python train.py --model="sound classifier" --dataset="synthesized solo parts of chorales (CocoChorales)" --n_mels=80 --hop_length=160 --depths=[2, 2, 3, 2] --kernel_size=5 --widths=[96, 96, 96, 96] --loss="binary_cross_entropy" --optimizer="soap" --beta2=0.99 --beta1=0.9 --adamw_lr_other_params=0.0013 --steps=27000 --weight_decay=0.04
Rows from block 3 of a small sound classifier, named by matrix and row number. Rows with one number belong to one channel. Each number is 500 + 40 x the weight over its row's rms, rounded and kept within 0 to 999. All counts start at 0. Numbers have three digits each.
After each channel's rows are labels from the 100 clips, of 14976, where the channel reaches its highest value: "strongest on" is what is common among them. Only what is clearly more common there than usual is listed. The data: synthesized solo parts of chorales (CocoChorales).
# convs0: first width-5 conv (model.blocks.3.convs.0.weight, 96x96x5, each kernel summed), inputs 0-47
# convs1: second width-5 conv (model.blocks.3.convs.1.weight, 96x96x5, transposed, each kernel summed), outputs 0-47

convs0.82:464437602511484452438508489495581461515459476455522533433520518482517501528530536446439519559469503500506475464541462562473512457469480499494533
convs1.82:452503478520542461517521484470506619569499505527397476473523483463554534541533501514436525442491549459517492544457506499455411459504487519470548
strongest on: bassoon; note C4; note C#4; note D4

convs0.22:432507532606485480484517495514500461513519489510467514540473458494499467383509514553515509555460548522514505543450521520478475523532539545543470
convs1.22:484479478437459493440501503476532523505459486491467542607527615543491512514575549585504514504496459501452496501483479457467525515466484482466482
strongest on: violin; note A4; note A#4; note C5

convs0.92:544469453465623578480464453503461498509538489508459576452533471492496484508448394435526444504479479452453466439478465508516530537523513441496483
convs1.92:558488489492435470440522605483470495537498556477490542499435487503428499488499527603475462541500491516530482430494476458519591496523546464477514
strongest on: note C#5; horn; trumpet

convs0.0:442449485533518481580522426473482554500441478439426465569501471531540542549536447454489614482483489454508567533551438542492449520522486520550535
convs1.0:526491504514500441530459483430494566504421507520486515469446517477490560537529590473487491529500571503508500520509515531511538453449511452454523
strongest on: note D5; oboe; violin; note C#5

convs0.59:531485455475510533468470450499506432490495498565436532478512468471448532411497481488501521531483515514498521483429521534463494501428457481521527
convs1.59:503472509456587591459554474508487439528472466540428496503507476449527500533437488531511475483465495501479564506456540554560512505423518501472454
strongest on: violin; note C#5

convs0.12:468469516547492484494533409482419449520565464513475438505536541492525432574518505490520431549529570449521480541483594462442533520493424477478462
convs1.12:506482537524525553546461506470545451494576507568554618465572531541570446533423526518535470418557509493525497519463508520526449533514492473508479
strongest on: saxophone; note G#4; note G4; note F#4

convs0.10:595504487544506503503494459559508510583573455510491458475520496484482494561539494486552463548498465527480492427449497430535511434541485497470558
convs1.10:525501554473518494614455499503546520472489463456552432438530515494446444473482442527433482453477536576567476476495527524547507465565472481507483
strongest on: saxophone; note G4; note E4; note F4

convs0.87:426434512471455469470482549589475431580438515520442495556480506521505529454541486493499477519575520463478515447507589512520524458465509409473500
convs1.87:397578546541554458551516479547576566479472522525499424568451512452560542505533506456470482484540521552489456484497516521505565524427464529560514
strongest on: note G#4; viola; trombone; note G4

convs0.70:516489536459474458475494559510482614485508472509449496554461531425525523503550521467500524478472441442522477527510470482534432463476484523519425
convs1.70:483467536470472564471463477514415487572546511450536557475557532519543485544574509407469509517455529492500499506494446503495475458476485581472537
strongest on: tuba

convs0.45:468557532494556550565573547386431478485488425519551447521518553435514488455505483525463526495475487484482546495477509466512503424468453462546526
convs1.45:446438573578511481534577474500492474498559488471539595495534548479536444487484505493500468508559570458570490475513521507543464460543481422489506
strongest on: oboe; note A#4; note C5; note C#5

convs0.24:470476488449476541473467534546513515542509484489426477551496418559462517494599459504530576458517467477480487438504486491503469422488506448519528
convs1.24:486418532531548494449537528514541559464563507526509416508487614484528448491483438442527478446510540524532495498484536540482461451372504523466505
strongest on: viola; note D4; note C#4; note E4

convs0.19:499465493486487425525514498535519492528463440454458510424577481478409529493588535489523511492504499446473517552526527488477525518460442537521505
convs1.19:476478561552534527456553529510539522577556520506565531494545549504505475516453519511513473524475497461546469547517482459510505427549499484433528
strongest on: bassoon; oboe

convs0.76:503552553492561565513548513516508484518527461455490536563500473510523493524464535511490509468497495507457483523512422472482518486466448467420451
convs1.76:525458587553473543513526499470528562529446463494520514469542454524502488488525458486481522514565541503405557510448489532494498538430511532497541
strongest on: horn; note A#4; note A4; note G#4

convs0.18:489503457560508489456500477472402499451557545507581488409424508477516511505550494444487491393487502484438554468541488527503560488486516490477575
convs1.18:523482540566444508531461510570468478519475474492482440500586480507492493577449454572505549525479455453564487409435472497466471493531503525549444
strongest on: trumpet; note G5; note F5; note D#5

convs0.8:441508465499486446513429475528506508522501566557483453442531513476506522521548487484477516517508483454487638502548455493513535427512473468502455
convs1.8:556502498591489423522538464566518555451443474515544553543524488521448536522474532435506475512482503547552583538471540468518508419470487505450490
strongest on: oboe; viola; note D5; note C#5

convs0.23:434511436475438406498514441479462510492492562495501554515491527554499467486582465519488500513492517453483533545525479508450469423511549534537582
convs1.23:485524510488458494527563537399466529457508426471541478534572496443486459498489531503518477513534555580521443484515527475533465513467519573486486
strongest on: horn; note A4; note G#4; note A#4

convs0.3:496551502564460469447528510514506470462489476505565435438564462493539486453506510513522618544532534542437459493506510482482487549466470463467490
convs1.3:391522444539524483463481425515494496524554487538563516474522528475538449563510486502480476532509487433513553465477504474561443436567558506472472
strongest on: viola; note G#4; violin

convs0.79:468506529585520456512468532568535433475428534485457500557432457480499450432527486521459526534498470451488459454535481492448495469527549542525499
convs1.79:422462518463376485566496468500488458410526474501418464507500496438544465484536505512469533512447505467433546505492506497504521454523436494541562
strongest on: saxophone; trumpet; note A4; note C#5

convs0.83:471496628470546450417476546554470505507474522471579458517475485546484513465454545438529462517495546484475513466530456596486530429537486480439505
convs1.83:453449465547449464519502466582517497516468491479538561507503552520473557494570482458489474400473485503484596548552519456528469462547403507473595
strongest on: clarinet; note G4

convs0.60:536475503518533477540545452441468484499511522447493496524500501519480512485455560446551459488488552419458559532478474495448535441462531475493480
convs1.60:475443525539442498468492507499518435524574431604516551473517496449551531495534530500551541598507519490527496513533465508548523542534527524434462
strongest on: violin; note B4; note F5

convs0.29:568600534556485531455508500528442489546423529490486476482530513499534495446554403544546510475508495479436480563577466445473489465494490508503476
convs1.29:518521496486509477486498485542491467488451454539516534459484501476502475460463548432510527533472495441590511440534506492545496453496524555513441
strongest on: note D#5; violin; note F5

convs0.20:590475462455503482435524505512523468485567517524461449527580487409550502475461473530423475490514489543527507472468461552486472520471569502513543
convs1.20:536491497545496490498452537500373514427464519478504468471508459471434477474487565493515527512581510569519479442505518456508467511503538556563495
strongest on: double bass; note A3; note G3

convs0.54:506488556449429422494550483548498484502458549538469493482496494458459466453478481490483465455558552439510483559437492506481505561474477525525494
convs1.54:504513486415536549487502506488564495502568576466519581554502541501475490515435545496496530462457456470483473500477482536492511576551511505446472
strongest on: note G4; saxophone

convs0.30:483504452523533481465475504554494541491518501528452490553475480531493513535518529536535514469483567481505419489536491521464551488578552496452533
convs1.30:484511525503531498503496510520480441427502510443435423506443505468478434475498551460496480512491492512485493502472475552532441486560442541506512
strongest on: trombone; note F4; saxophone; note G4

convs0.40:460495526487490536536477507516584558454509510449514474553460520537585516478459467437581449508542520435542493472564532490550543569542531495489505
convs1.40:489557512547540504457503459515465434514506483560456480502490467461474531458528475424464536586493543491469542497506529491481464503496491562443536
strongest on: tuba; cello

convs0.46:592513468497471558490505516498517452524629487535502463512600545495583436416447528479488543474467472531547532545440497532464524512524497520515529
convs1.46:552466496544523416502478467514472514527546495499530450539530519466486460441449501569542460512531533523546515466450609502496417518540540524512457
strongest on: double bass; note A3; note G#3

convs0.91:511450569490511454473458551506476504510528480546537410490524484464446554525503577499447556434489488479466431531488469509542464569473494533560481
convs1.91:437516559468493489493494464484536520536462493523472570489508518486483469475491489433555481508515473513456491477517452526467509451464467496537478
strongest on: trombone; note F#4; note G#4; viola

convs0.25:508558550525516481488460532551540520481500493532537499456426542542553600473547519465503506553522549517388533466445492588484462456558539494510435
convs1.25:420512507467467458503473470567518555532529450554496420478498477565459559440439478504576431507472584494524510541464499459535473502524473521493534
strongest on: clarinet; note D4; note C4; note G#4

convs0.65:570518460438490482593502589447478497508581584468449493533558556464513468479428563511498480490474492436490522487511501516542506539521578507533528
convs1.65:578494475545579561517485482478430477520457531473524468441484483435474528453464488493546496511535544555490426473473631493529534583478474504488513
strongest on: trombone; note F#4; tuba; note C#4

convs0.51:485476469549490424500566463553479462424532466487538484474447492512479485472516471510492483501553479461512522504578473452517469508503470487473460
convs1.51:429547479491453504467520517473504516443512490433456457492512529511470514459474453507460457497568545480512512500579453453499461482514485473573482
strongest on: viola; note F#4; note E4; note D#4

convs0.17:528505526516516480439514427534576452483504546452485493514512455481539573480525576470538461481504499511512487527465524517504456488538519462429564
convs1.17:478468472534465482525523467534423551489535456497525485489488482543539505447559510517461520585496457529509559453488461385515511496508491469493493
strongest on: violin; note B4; note A4; note C#5

convs0.68:605571502603499470504500471503516493529505468499535539487471474477515487519485528448511472478474536527534457524494576553533457486431475567471537
convs1.68:443511488495582568482517494543475480444518505460469493459519477491551456537567442442494519542495479486470482495447529537591513492440475562511529
strongest on: trumpet; saxophone; note D#5; note F5

convs0.69:459454514495587488459549467537546498522513517566517453478576436526483518489471514515440505422528477490449441477498530456486460461471501434546478
convs1.69:518528514520599441498534477524576513496464472459539477524512557527476474512485487464561508523443486521478526559574520470488466507470540518536478
strongest on: viola; note G4; note G#4; note F4

convs0.61:501487519502557541500466450563445533523378525495504493503456491482501466479528474496478569477569472556471594494514507531489544448568497457523473
convs1.61:450475546515422553435464520447535518507507513477472433526479515511508565464459493513464527476467535488496532446550511507494456594501485489495555
strongest on: note B4; violin; note C#5; instrument: oboe

convs0.64:457457562574505465473520494467480496491503498513489511490515524437434505521565572539525476529556474520531519521514497524438508496530474458571451
convs1.64:453489517501445515533449459503509510549510491455453508587468502506504533522453582516441483523519443474568504573514492492528517479575435510506473
strongest on: saxophone; note G4; note G#4; note F4

convs0.71:515485482466481599527487540404610547528455470488466538515428446523516488496460507544493553493477449478477482477524551556512480539526460520578516
convs1.71:510538497535499496474488575478513520577507457586475514509487488427481527453555484493425531524487517478482465458545553476528458514491608529481463
strongest on: viola; violin; note F#4

convs0.84:566509561500518441502502505544505537480575495491508573526531513542553566572508491421474445575469503446434490555497490519495498485510481505498527
convs1.84:469494451507484484516552503527527589517528533533471518541454447488502535567508494574452453524439556516543521515476486485506516483522471489386482
strongest on: horn; note E4; bassoon; note F#4

convs0.7:610493575440420505527515554492424488530500478538512511466472523531512512487516462484463500470535495489554524546476533512510567431383454487501565
convs1.7:449491500528504528483522533530464469382513509580574444417492510467505502545500533455454478494528435527568585502465486519538508515495577557541511
strongest on: trumpet; note D#5; note E5

convs0.41:520583484505556437530617500416452509425511489478481530505475441526512456437557529490504471426516494441481603532418496481455498479518531525531490
convs1.41:481511502493522505493547440497460494539512479487458564541598489508473445546464546527460538526489514499463419582481518445484469513605463469410543
strongest on: note D5; oboe; violin; note C5

convs0.34:484446511478545461431498517553493453476469511526429414509570512408516486465483506476484458470550530475500527462535502510483548573475469487513550
convs1.34:501469519547488474563495498526455531511464580499557539541488488433522527543424575475448499473481518552549454459468485477435533463428442521494458
strongest on: horn; note A4; oboe

convs0.67:492502460492460457500517556528488457464541487484523449547560557503464479572498526485528500502516509489475548491531442527518510574498583505509476
convs1.67:484521488503482502457492491524600474542480611444528515496419466490451521498437495539516503525470530565437515536536564497489510550464461486536469
strongest on: flute; note A5; note G5

convs0.38:508529555471541522536441452483453517460502512478477533478440575451455476454468460417459564504498512521472590462481504580545500445563497497544455
convs1.38:514539504555496497529486532530460523513465524557517454577542467503422499486537449449499462553471462507488503531511473557509533494472553547449570
strongest on: note B4; oboe; viola; note G4

convs0.80:549485513533483537518553481529456504538528500502510497469496515466430528506546534488584445432515503500484522564496529540518586419484369516509559
convs1.80:529514439513549523563577474562587538488517439587586553454573496471477482462489519470500534548493539537540480499482575505450524511473526497470495
strongest on: oboe; note D5; note C#5; note C5

convs0.56:563449510558464495451519440492531397534523467494531419493556500560532476527493547494452540528496514533461494483524479530503455486524495528530452
convs1.56:543504554486480535512504459545528510448470462511472529431499429532543577489542512547520488497499463469561547470527619497547575538538485495512508
strongest on: viola; note G#4; violin; note F#4

convs0.16:472524567512545563487469492569530462491499524594434488419492508484484581512525427455431536465501458509411480522504434516497387479473583505513492
convs1.16:510553533509415395497504487521566536488503509592491416494462498526453573461463428517465481452488525544479509495533453431508490445504502509551478
strongest on: note G#4; viola; note G4; instrument: clarinet

convs0.78:501481513524421511434527510534570496450523559553452454553458482459420467554500496510572485540519486499470534492451433532496482491497475463513478
convs1.78:452521479465488454559477460481478545469505454574548517511461457451473538445435480530493437449440518509505482559503486577539484486601459504517506
strongest on: trumpet; note C#5; note D5