config = dict(
    arch='tc_resnet',
    model='sound classifier',
    dataset='synthesized solo parts of chorales (CocoChorales)',
    train_examples=39062,
    gain_aug_db=6,
    n_mels=80,
    hop_length=160,
    input='mfcc',
    spec_augment=False,
    win_length=400,
    targets=['instrument'],
    num_classes=13,
    norm='batchnorm',
    activation='relu',
    depths=[2, 2, 3, 2],
    kernel_size=5,
    stem='single',
    widths=[96, 96, 96, 96],
    label_smoothing=0.1,
    loss='binary_cross_entropy',
    init='small_normal',
    residual_init='zero_last',
    optimizer='soap',
    beta2=0.99,
    lr=0.0015,
    beta1=0.9,
    shampoo_beta=0.99,
    eps=1e-08,
    precondition_frequency=16,
    max_precond_dim=1024,
    merge_dims=False,
    one_sided=False,
    adamw_lr_other_params=0.0013,
    steps=27000,
    batch_size=64,
    epochs=44.2,
    lr_schedule='wsd',
    decay_fraction=0.3,
    final_lr_fraction=0.01,
    warmup_steps=810,
    weight_decay=0.04,
    adamw_weight_decay_other_params=0,
)
Rows from block 2 of a small sound classifier, named by matrix and row number. Rows with one number belong to one channel. Each number is 128 + 24 x the weight over its row's rms, rounded and kept within 0 to 255. All counts start at 0.
After each channel's rows are labels from the 100 clips, of 14976, where the channel reaches its highest value: "lies over" is the class under the peak. Only what is clearly more common there than usual is listed. The data: synthesized solo parts of chorales (CocoChorales). In brackets: how many of the 100, against the usual share in percent.
# convs0: first width-5 conv, stride 2 (model.blocks.2.convs.0.weight, 96x96x5, each kernel summed), inputs 0-95
# convs1: second width-5 conv (model.blocks.2.convs.1.weight, 96x96x5, transposed, each kernel summed), outputs 0-95

convs0.72 [143 133 119 133 100 115 151 177 161 126 127 151 181 149 111 129 128 112 121  81 152 119 115 141 122 127 120  93 113 115 113 121 111 108 153 153  87 123 151 115 149 137 185 138 147 126 121 132 127 102 107  74 129 102 129  89 141  78 116 133 174 136 162 146 126 148 138 113 165 125 134 169 124 154 109 171 129 131 121 159 142 127 174 106 110 101 181 156 126 129 127 118 158  78 113 119]
convs1.72 [ 73 181 131 132 171 116 133 104 107 125 156  69 148 157 149 100 124 114 114 125 150 140 105 120 143 141 117  99 114 152 136 144 110 127 105 159 141 121 197 141 110  90 134  81 127 134  97 100 136 104 119 132 145 111 141 106 117 123  98 138 137 117 107 124 125  90 132 139 156 113 124 146 153 150 149 107 141 107 143 100 145 121 153 145 157 149 175 147 133  97 134 168 107  75 148  93]
lies over: D5 (93 vs 2.9)

convs0.91 [105 112  99 125 130 158 124 122 113 110 151 120 169 141 154 105 151 154  84 120 161 131 133 110 121 161 103 135 155 148 107 126 110 132 133 183 155  95 159 117 143 162 136 194 157 109  96  74 135 152 146 151 136 105 116 126 134 122 137 116 159 117 107 135 116 138 153 106 141 116 130 135 153 123 137 116  89 123 131 193 120  97 126 110 100  97 108 143 163 112 166 120 104  72 107 131]
convs1.91 [151 125 168 195 109 129 127 118 132 118  91 138 117 128 132 130 153  96 127 158 126 107 153  98 121 123 107 139 189 124 161  98 114 123 146 137 117 151 138 132 110 146 130 116 122 112 130 115 122  88 116 129 125  76 133 152 109 152 125  66 154  67 134 103 167  95 138 100 116 115 152 107 162 129 140 123 105 135 136 106 138 119 168 121 136 110 113 120 101 117 130  83  68  91 135 112]
lies over: B4 (55 vs 3.7); A#4 (25 vs 4.1)

convs0.15 [101 136 146 149 198 145 146 122 137 102  73 151 117  89 107 157 123 142  89 148 127 129 103 130  92 131 171 144  90 127 127 130 136 156 127 159 134 102 132 128 159 114  89 106 172 104 128 102 112 169 121 135 116 142 123  89  83 130 125 108 104 115 133 122 128 133 109 116 102  89 102 168 112 116 139  96 127 115 102 107 135 130  91 136 121  81  91 161 100 119 149 163 133 145 113 118]
convs1.15 [ 57 154 125 175 100 128 119 149 142 144 142 138 151 126 140 166 123 123 155 144 149 141  67 115 109  98 120 149  95 133 115 141 124 100  87 102 128 138 116  83 134 108  99 181 117 127 165 133 141 140 110 110 114 124 118 170 126 136 120 109 133 147 100 142 123 121 126 119 125 148 155 116 102 142 164 164  91 124 158 171 134 150 191 126 114 115 134 164 114 126 147 114 157 161 148 116]
lies over: G#4 (43 vs 3.6); C#5 (30 vs 3.7)

convs0.36 [135 115 132  95 167 123  82 114 142 126  90 124  98  82 134 181 111 133 108 111 126 143  93  92 149 100 146 110  82 155 144  91 104 158 117 103 119 157 126 142 153 148 119  97 102 156 110 130 107 128  73  97 102 122 109  99 134 117 131  99  85 133 141 129  92 141 158 101 122 104 103 149 106 118 101 104 112  90 114 137 141 105  98 174 109  90 125 134 121 110 114 106 127 108 137 135]
convs1.36 [125 131 167 145 161 124 109 127 158  89 171 142 141 122 135 159  80 115 158 125 146  67 130 114 100 148 143 130 119 143 109 139 112 104 164 115 122 122 123 133 153 109 140 116 199  87 134 111 100 135  70 143 126 117 102 118 123 148 149 154 111 119 119 131 126 168 128 131 132 105 152 117 134  88 168 152 170 105 146 149 147 162 139 172 127 126 142 164 134 133 115  81 118 121  99 140]
lies over: G#4 (82 vs 3.6)

convs0.84 [147 134 105 140 115 158 149 139 154  95 194 118 111 175 101 127 113 179 115  81 135 156 126  99 148 141 152 127 141 183 143 123 117 120 144 157 130 126 140 117 157  87 152 124 146 142 109 110 112 133 120 139 142 150 101  98 167  80 159 112 147 142  97 108 118 123 152 131 109 151  91 178 124 105 137 103 177 133 155 112 131 160 132 113 148 151  99 127 112 143 127  83 115 138 127 108]
convs1.84 [126 103 109 149 129 119 170 158 167 143 108 112 131 117 122 133 129 163 121 107 136 141 125 102 161 159 153 124  70 140 163 145 107 140  98 116 134 162 136 126 118 159 112 137  96  84  93 121 147 132 103 160 144 132 154 177 145 161 149  83  87  78 140  62 115 112 150  97  88 134 124 113 132 152 136 118 114 134 154 125 134  97 124 135 125 111 166 138 136 163 123 143 112 111 154 107]
lies over: F5 (25 vs 2.8); F#4 (25 vs 3.2)

convs0.69 [134 128 118 162 150 153 149 124 129 171  98 147  77 135 148 133 148 157 126  96 120 155 126 117 121 129 125 149  80  90 163 141 112 160 139 151 108 151 104 134 106 110 122 121 113 132 167 103  88 142 114 148 106  88 138 143 128 157 118 170 143  85 132 162 170 119 162 163 137 116 170 121 104 115 135 118 111 163 135 132 126 117 159 110 175 108 134 132  99 145 154 133 174  97 171 114]
convs1.69 [137 148 134 140 143 145 121 129 119 154 127 101  96 137 123 130 181 111 141 126 100 154  78 136 135 138 122  69 128 132 128 118 110 146 117 100 127 114 199 161 108 135 126 141 157 140 108 138 128 139 110 144  98 187 147 176 151 115 114 125 122  89 155 165 109 132  88 129 112  88 120 137 101 111 133 126 116 156 153 135 155 122 130 174 120 119 117 121 111 122  70 175 104 163 112 121]
lies over: A#5 (56 vs 0.5)