A small sound classifier, trained from scratch.
Model: arch tc_resnet, norm batchnorm, depths [2, 2, 3, 2], widths [96, 96, 96, 96].
Training: soap at rate 0.0015, batches of 64.
Data: trained on synthesized solo parts of chorales (CocoChorales), 39062 training examples, 44.2 epochs.
Rows from block 6 of a small sound classifier, named by matrix and row number. Rows with one number belong to one channel. Each number is 500 + 40 x the weight over its row's rms, rounded and kept within 0 to 999. All counts start at 0. Numbers have three digits each.
After each channel's rows are labels from the 100 clips, of 14976, where the channel reaches its highest value: "strongest on" is what is common among them. Only what is clearly more common there than usual is listed. The data: synthesized solo parts of chorales (CocoChorales). In brackets: how many of the 100.
# convs0: first width-5 conv (model.blocks.6.convs.0.weight, 96x96x5, each kernel summed), inputs 0-95
# convs1: second width-5 conv (model.blocks.6.convs.1.weight, 96x96x5, transposed, each kernel summed), outputs 0-95

convs0.48:531505454455474476556525517474490492560519464412474523413485491446504502448485495510485475473462482465496445564498477463535492525464531485491437455449462428505514537527575539535499493559501487517487486468565403551474563408434457456477491496496400480500476520501538495441554450459500559503
convs1.48:507604517483505434541502511580476467520441485473539525481421502537521450452482467494459494491533521433451469486485547426444595494427521530445539420518468565530529477514508490496536522522470555486516466455428497547498489485551500461522516562505474432487543446540561488485494530530492466444
strongest on: violin (56); cello (32); note C#5 (25)

convs0.13:486492548458434453433519418402505423497502515449536512531488500494480566498543502484476483498451564540507530544464549441489518542584468482458469465433481474516488502507463471538542498488549520468475517503612467508556529483520435470444435476477543429543497464517465485488518489552478425500
convs1.13:498487483450489439639541515451436396526498500572517397528481539561509565438480494504479483511466437518591478470546455519519533506493531509510487427506469525559505507471490493462495530472526531485573454471477483509509538504483497488494500506512486434456495482529531474616488483532490516529
strongest on: saxophone (100); note D#4 (28); note E4 (27); note F#4 (26)

convs0.37:529546521442514498543534495425533494486539571469428448545512495538565605575529494513498568467446512483526507488486421513470465532511495524500391500446458489543484488482490448488495498490499454400499487588518479490447524490505490490537492514512501459504548498561593503521565532476534551511
convs1.37:541467487501513528496527371562447519532430494501560513531526475507491535570488477473453441518462487446489479474541481511499472547538543481468478490480516496526490464560454522527474529583530509449537449525585473486489452557455451507560522465537516486452487474428549475526433512521481385467
strongest on: saxophone (100); note E4 (36); note F4 (32); note G4 (26)

convs0.28:512565535528479489523466450566512540418440545505475523427578520478526500487523524474436457438563410450508488482518561512477443532502428487442481448506494508519560525550501491542548479503542594436506470442543508496469518491516532482586466476516475539507536462479574486522448513541517489528
convs1.28:493510516502552481493538438492474479521486514459517563436505504535465461529549491510527541545539621558467516498507595536479526472524522540521442560465500516440499460437572504477542519525496518535475653508514548504482506527463476531562479504509505467572437504542538453486509529445496493457
strongest on: saxophone (83); note D#4 (27); note E4 (26); note G4 (25)

convs0.43:466469522531479527457503471485485486496418558503464570561512462462415440479479478485421579534536508518501509501499599514455423461450483404500525528509518479496506588565501520549520573517499529480503467511494492485461545543446520478510427443530521538549468451557495515532492479556447493507
convs1.43:460496504488471473460547482569478476493475559528498481534483565517495495446502509541484388452528545565582464477490462516500460460450441490548500522499539510448481551473515521520536520516477514567539543401428482436423473520513496560511488470514494499409518501452467485403480491484469444544
strongest on: violin (67); note C5 (31); note D5 (28)

convs0.34:507515573485523502533464524511567444549502541583594588459565496546469560479520559489503458466516482487566427582551520446457505475481513454468458498502546459473531541525533505534575482495472548549518524476491525471517521428523562502495462504514545556493548514533486466447531454558536490472
convs1.34:491468482493637564475460522497437469415536541555437417516525529485492504510516536506501490483458522532506502494512527485506537492466447492575477475517552454432489462509480481484516498440455460427493523459471531515539494503425561610504498518500568498466511487468494484535487431433531557458
strongest on: saxophone (84); note G4 (35); note F4 (29); note E4 (28)

convs0.60:515592575502502409497501465527437440533490496493490505531491539538483516502547504462528517517508464568479501483506469531465488463452548425463438599508456470503506550466519505587474470511449442465587482506530535511476547517492483426520489457597538543535489522477456501478571553454490536491
convs1.60:492494472571483408555607471486508411454518529485527510480557468386525519496508518585498539523553530462472420480461501523454467449485561500469534508445494499464526495501531486435396506570487513450443534482525486512535518513486486506511542545482528471504461423465493473511523519454492473501
strongest on: saxophone (89); note F#4 (32); note E4 (32); note D#4 (32)

convs0.91:506531465493454506506510543460501463541518456503426507483511482425522496479557481457496508502493443479455518446490532464483504486469514541492486470527511492556548524448581483462492546509634484388444483570531466537470529566514498449490474518440548483513529477465520574550549534539427468563
convs1.91:503502471525531484553514566466481555492469469493526507514446563569463522438507551473598477576456559468508541549549567501495496489464499485471519458438503409495509535561490527490474491479651527507494452548509515563529512507497510486521553522509464491536554472510513576495505532450493559467
strongest on: saxophone (60); clarinet (28); note F4 (27)

convs0.92:562523571447485535461441481522549434455445557536505477500565520592486532444478538487480501449561437471447512460430477507474500534501434509503538451519481480483551597531502471539442536499505511541484550500504469511461482371504520542542518544491530517507491580507526486492533550523466515510
convs1.92:539483407512464507508528460574519513445502549413477592464482524481424522521580505552486543525521507522449499488534500541459476514517504527557558469521535522464479533465572545463515487428490507503478514479458513458480406501482566445508539475581529512501564487428455554499525472563489529508
strongest on: saxophone (63); oboe (37); note F#4 (27); note F4 (25)

convs0.11:512462482654480498520457528546514411575458464512449549459507492494553451494499486509524486432529520551489514528547599513441499518504522439492551489476554548464515484519526490523518506446504540445498436489529462546540548513490513476478446443404482486546467473492504537481449485513491450461
convs1.11:532525534532517429511576425533436485577467526509515530468464476503540522473535442495410529513449472538468542491521564519506476555511553504497566455471486428461452494459483489578484529585482485450548532485439519504547478452491464479530500529548482452517500493518592559527485497542504421464
strongest on: clarinet (60); tuba (39)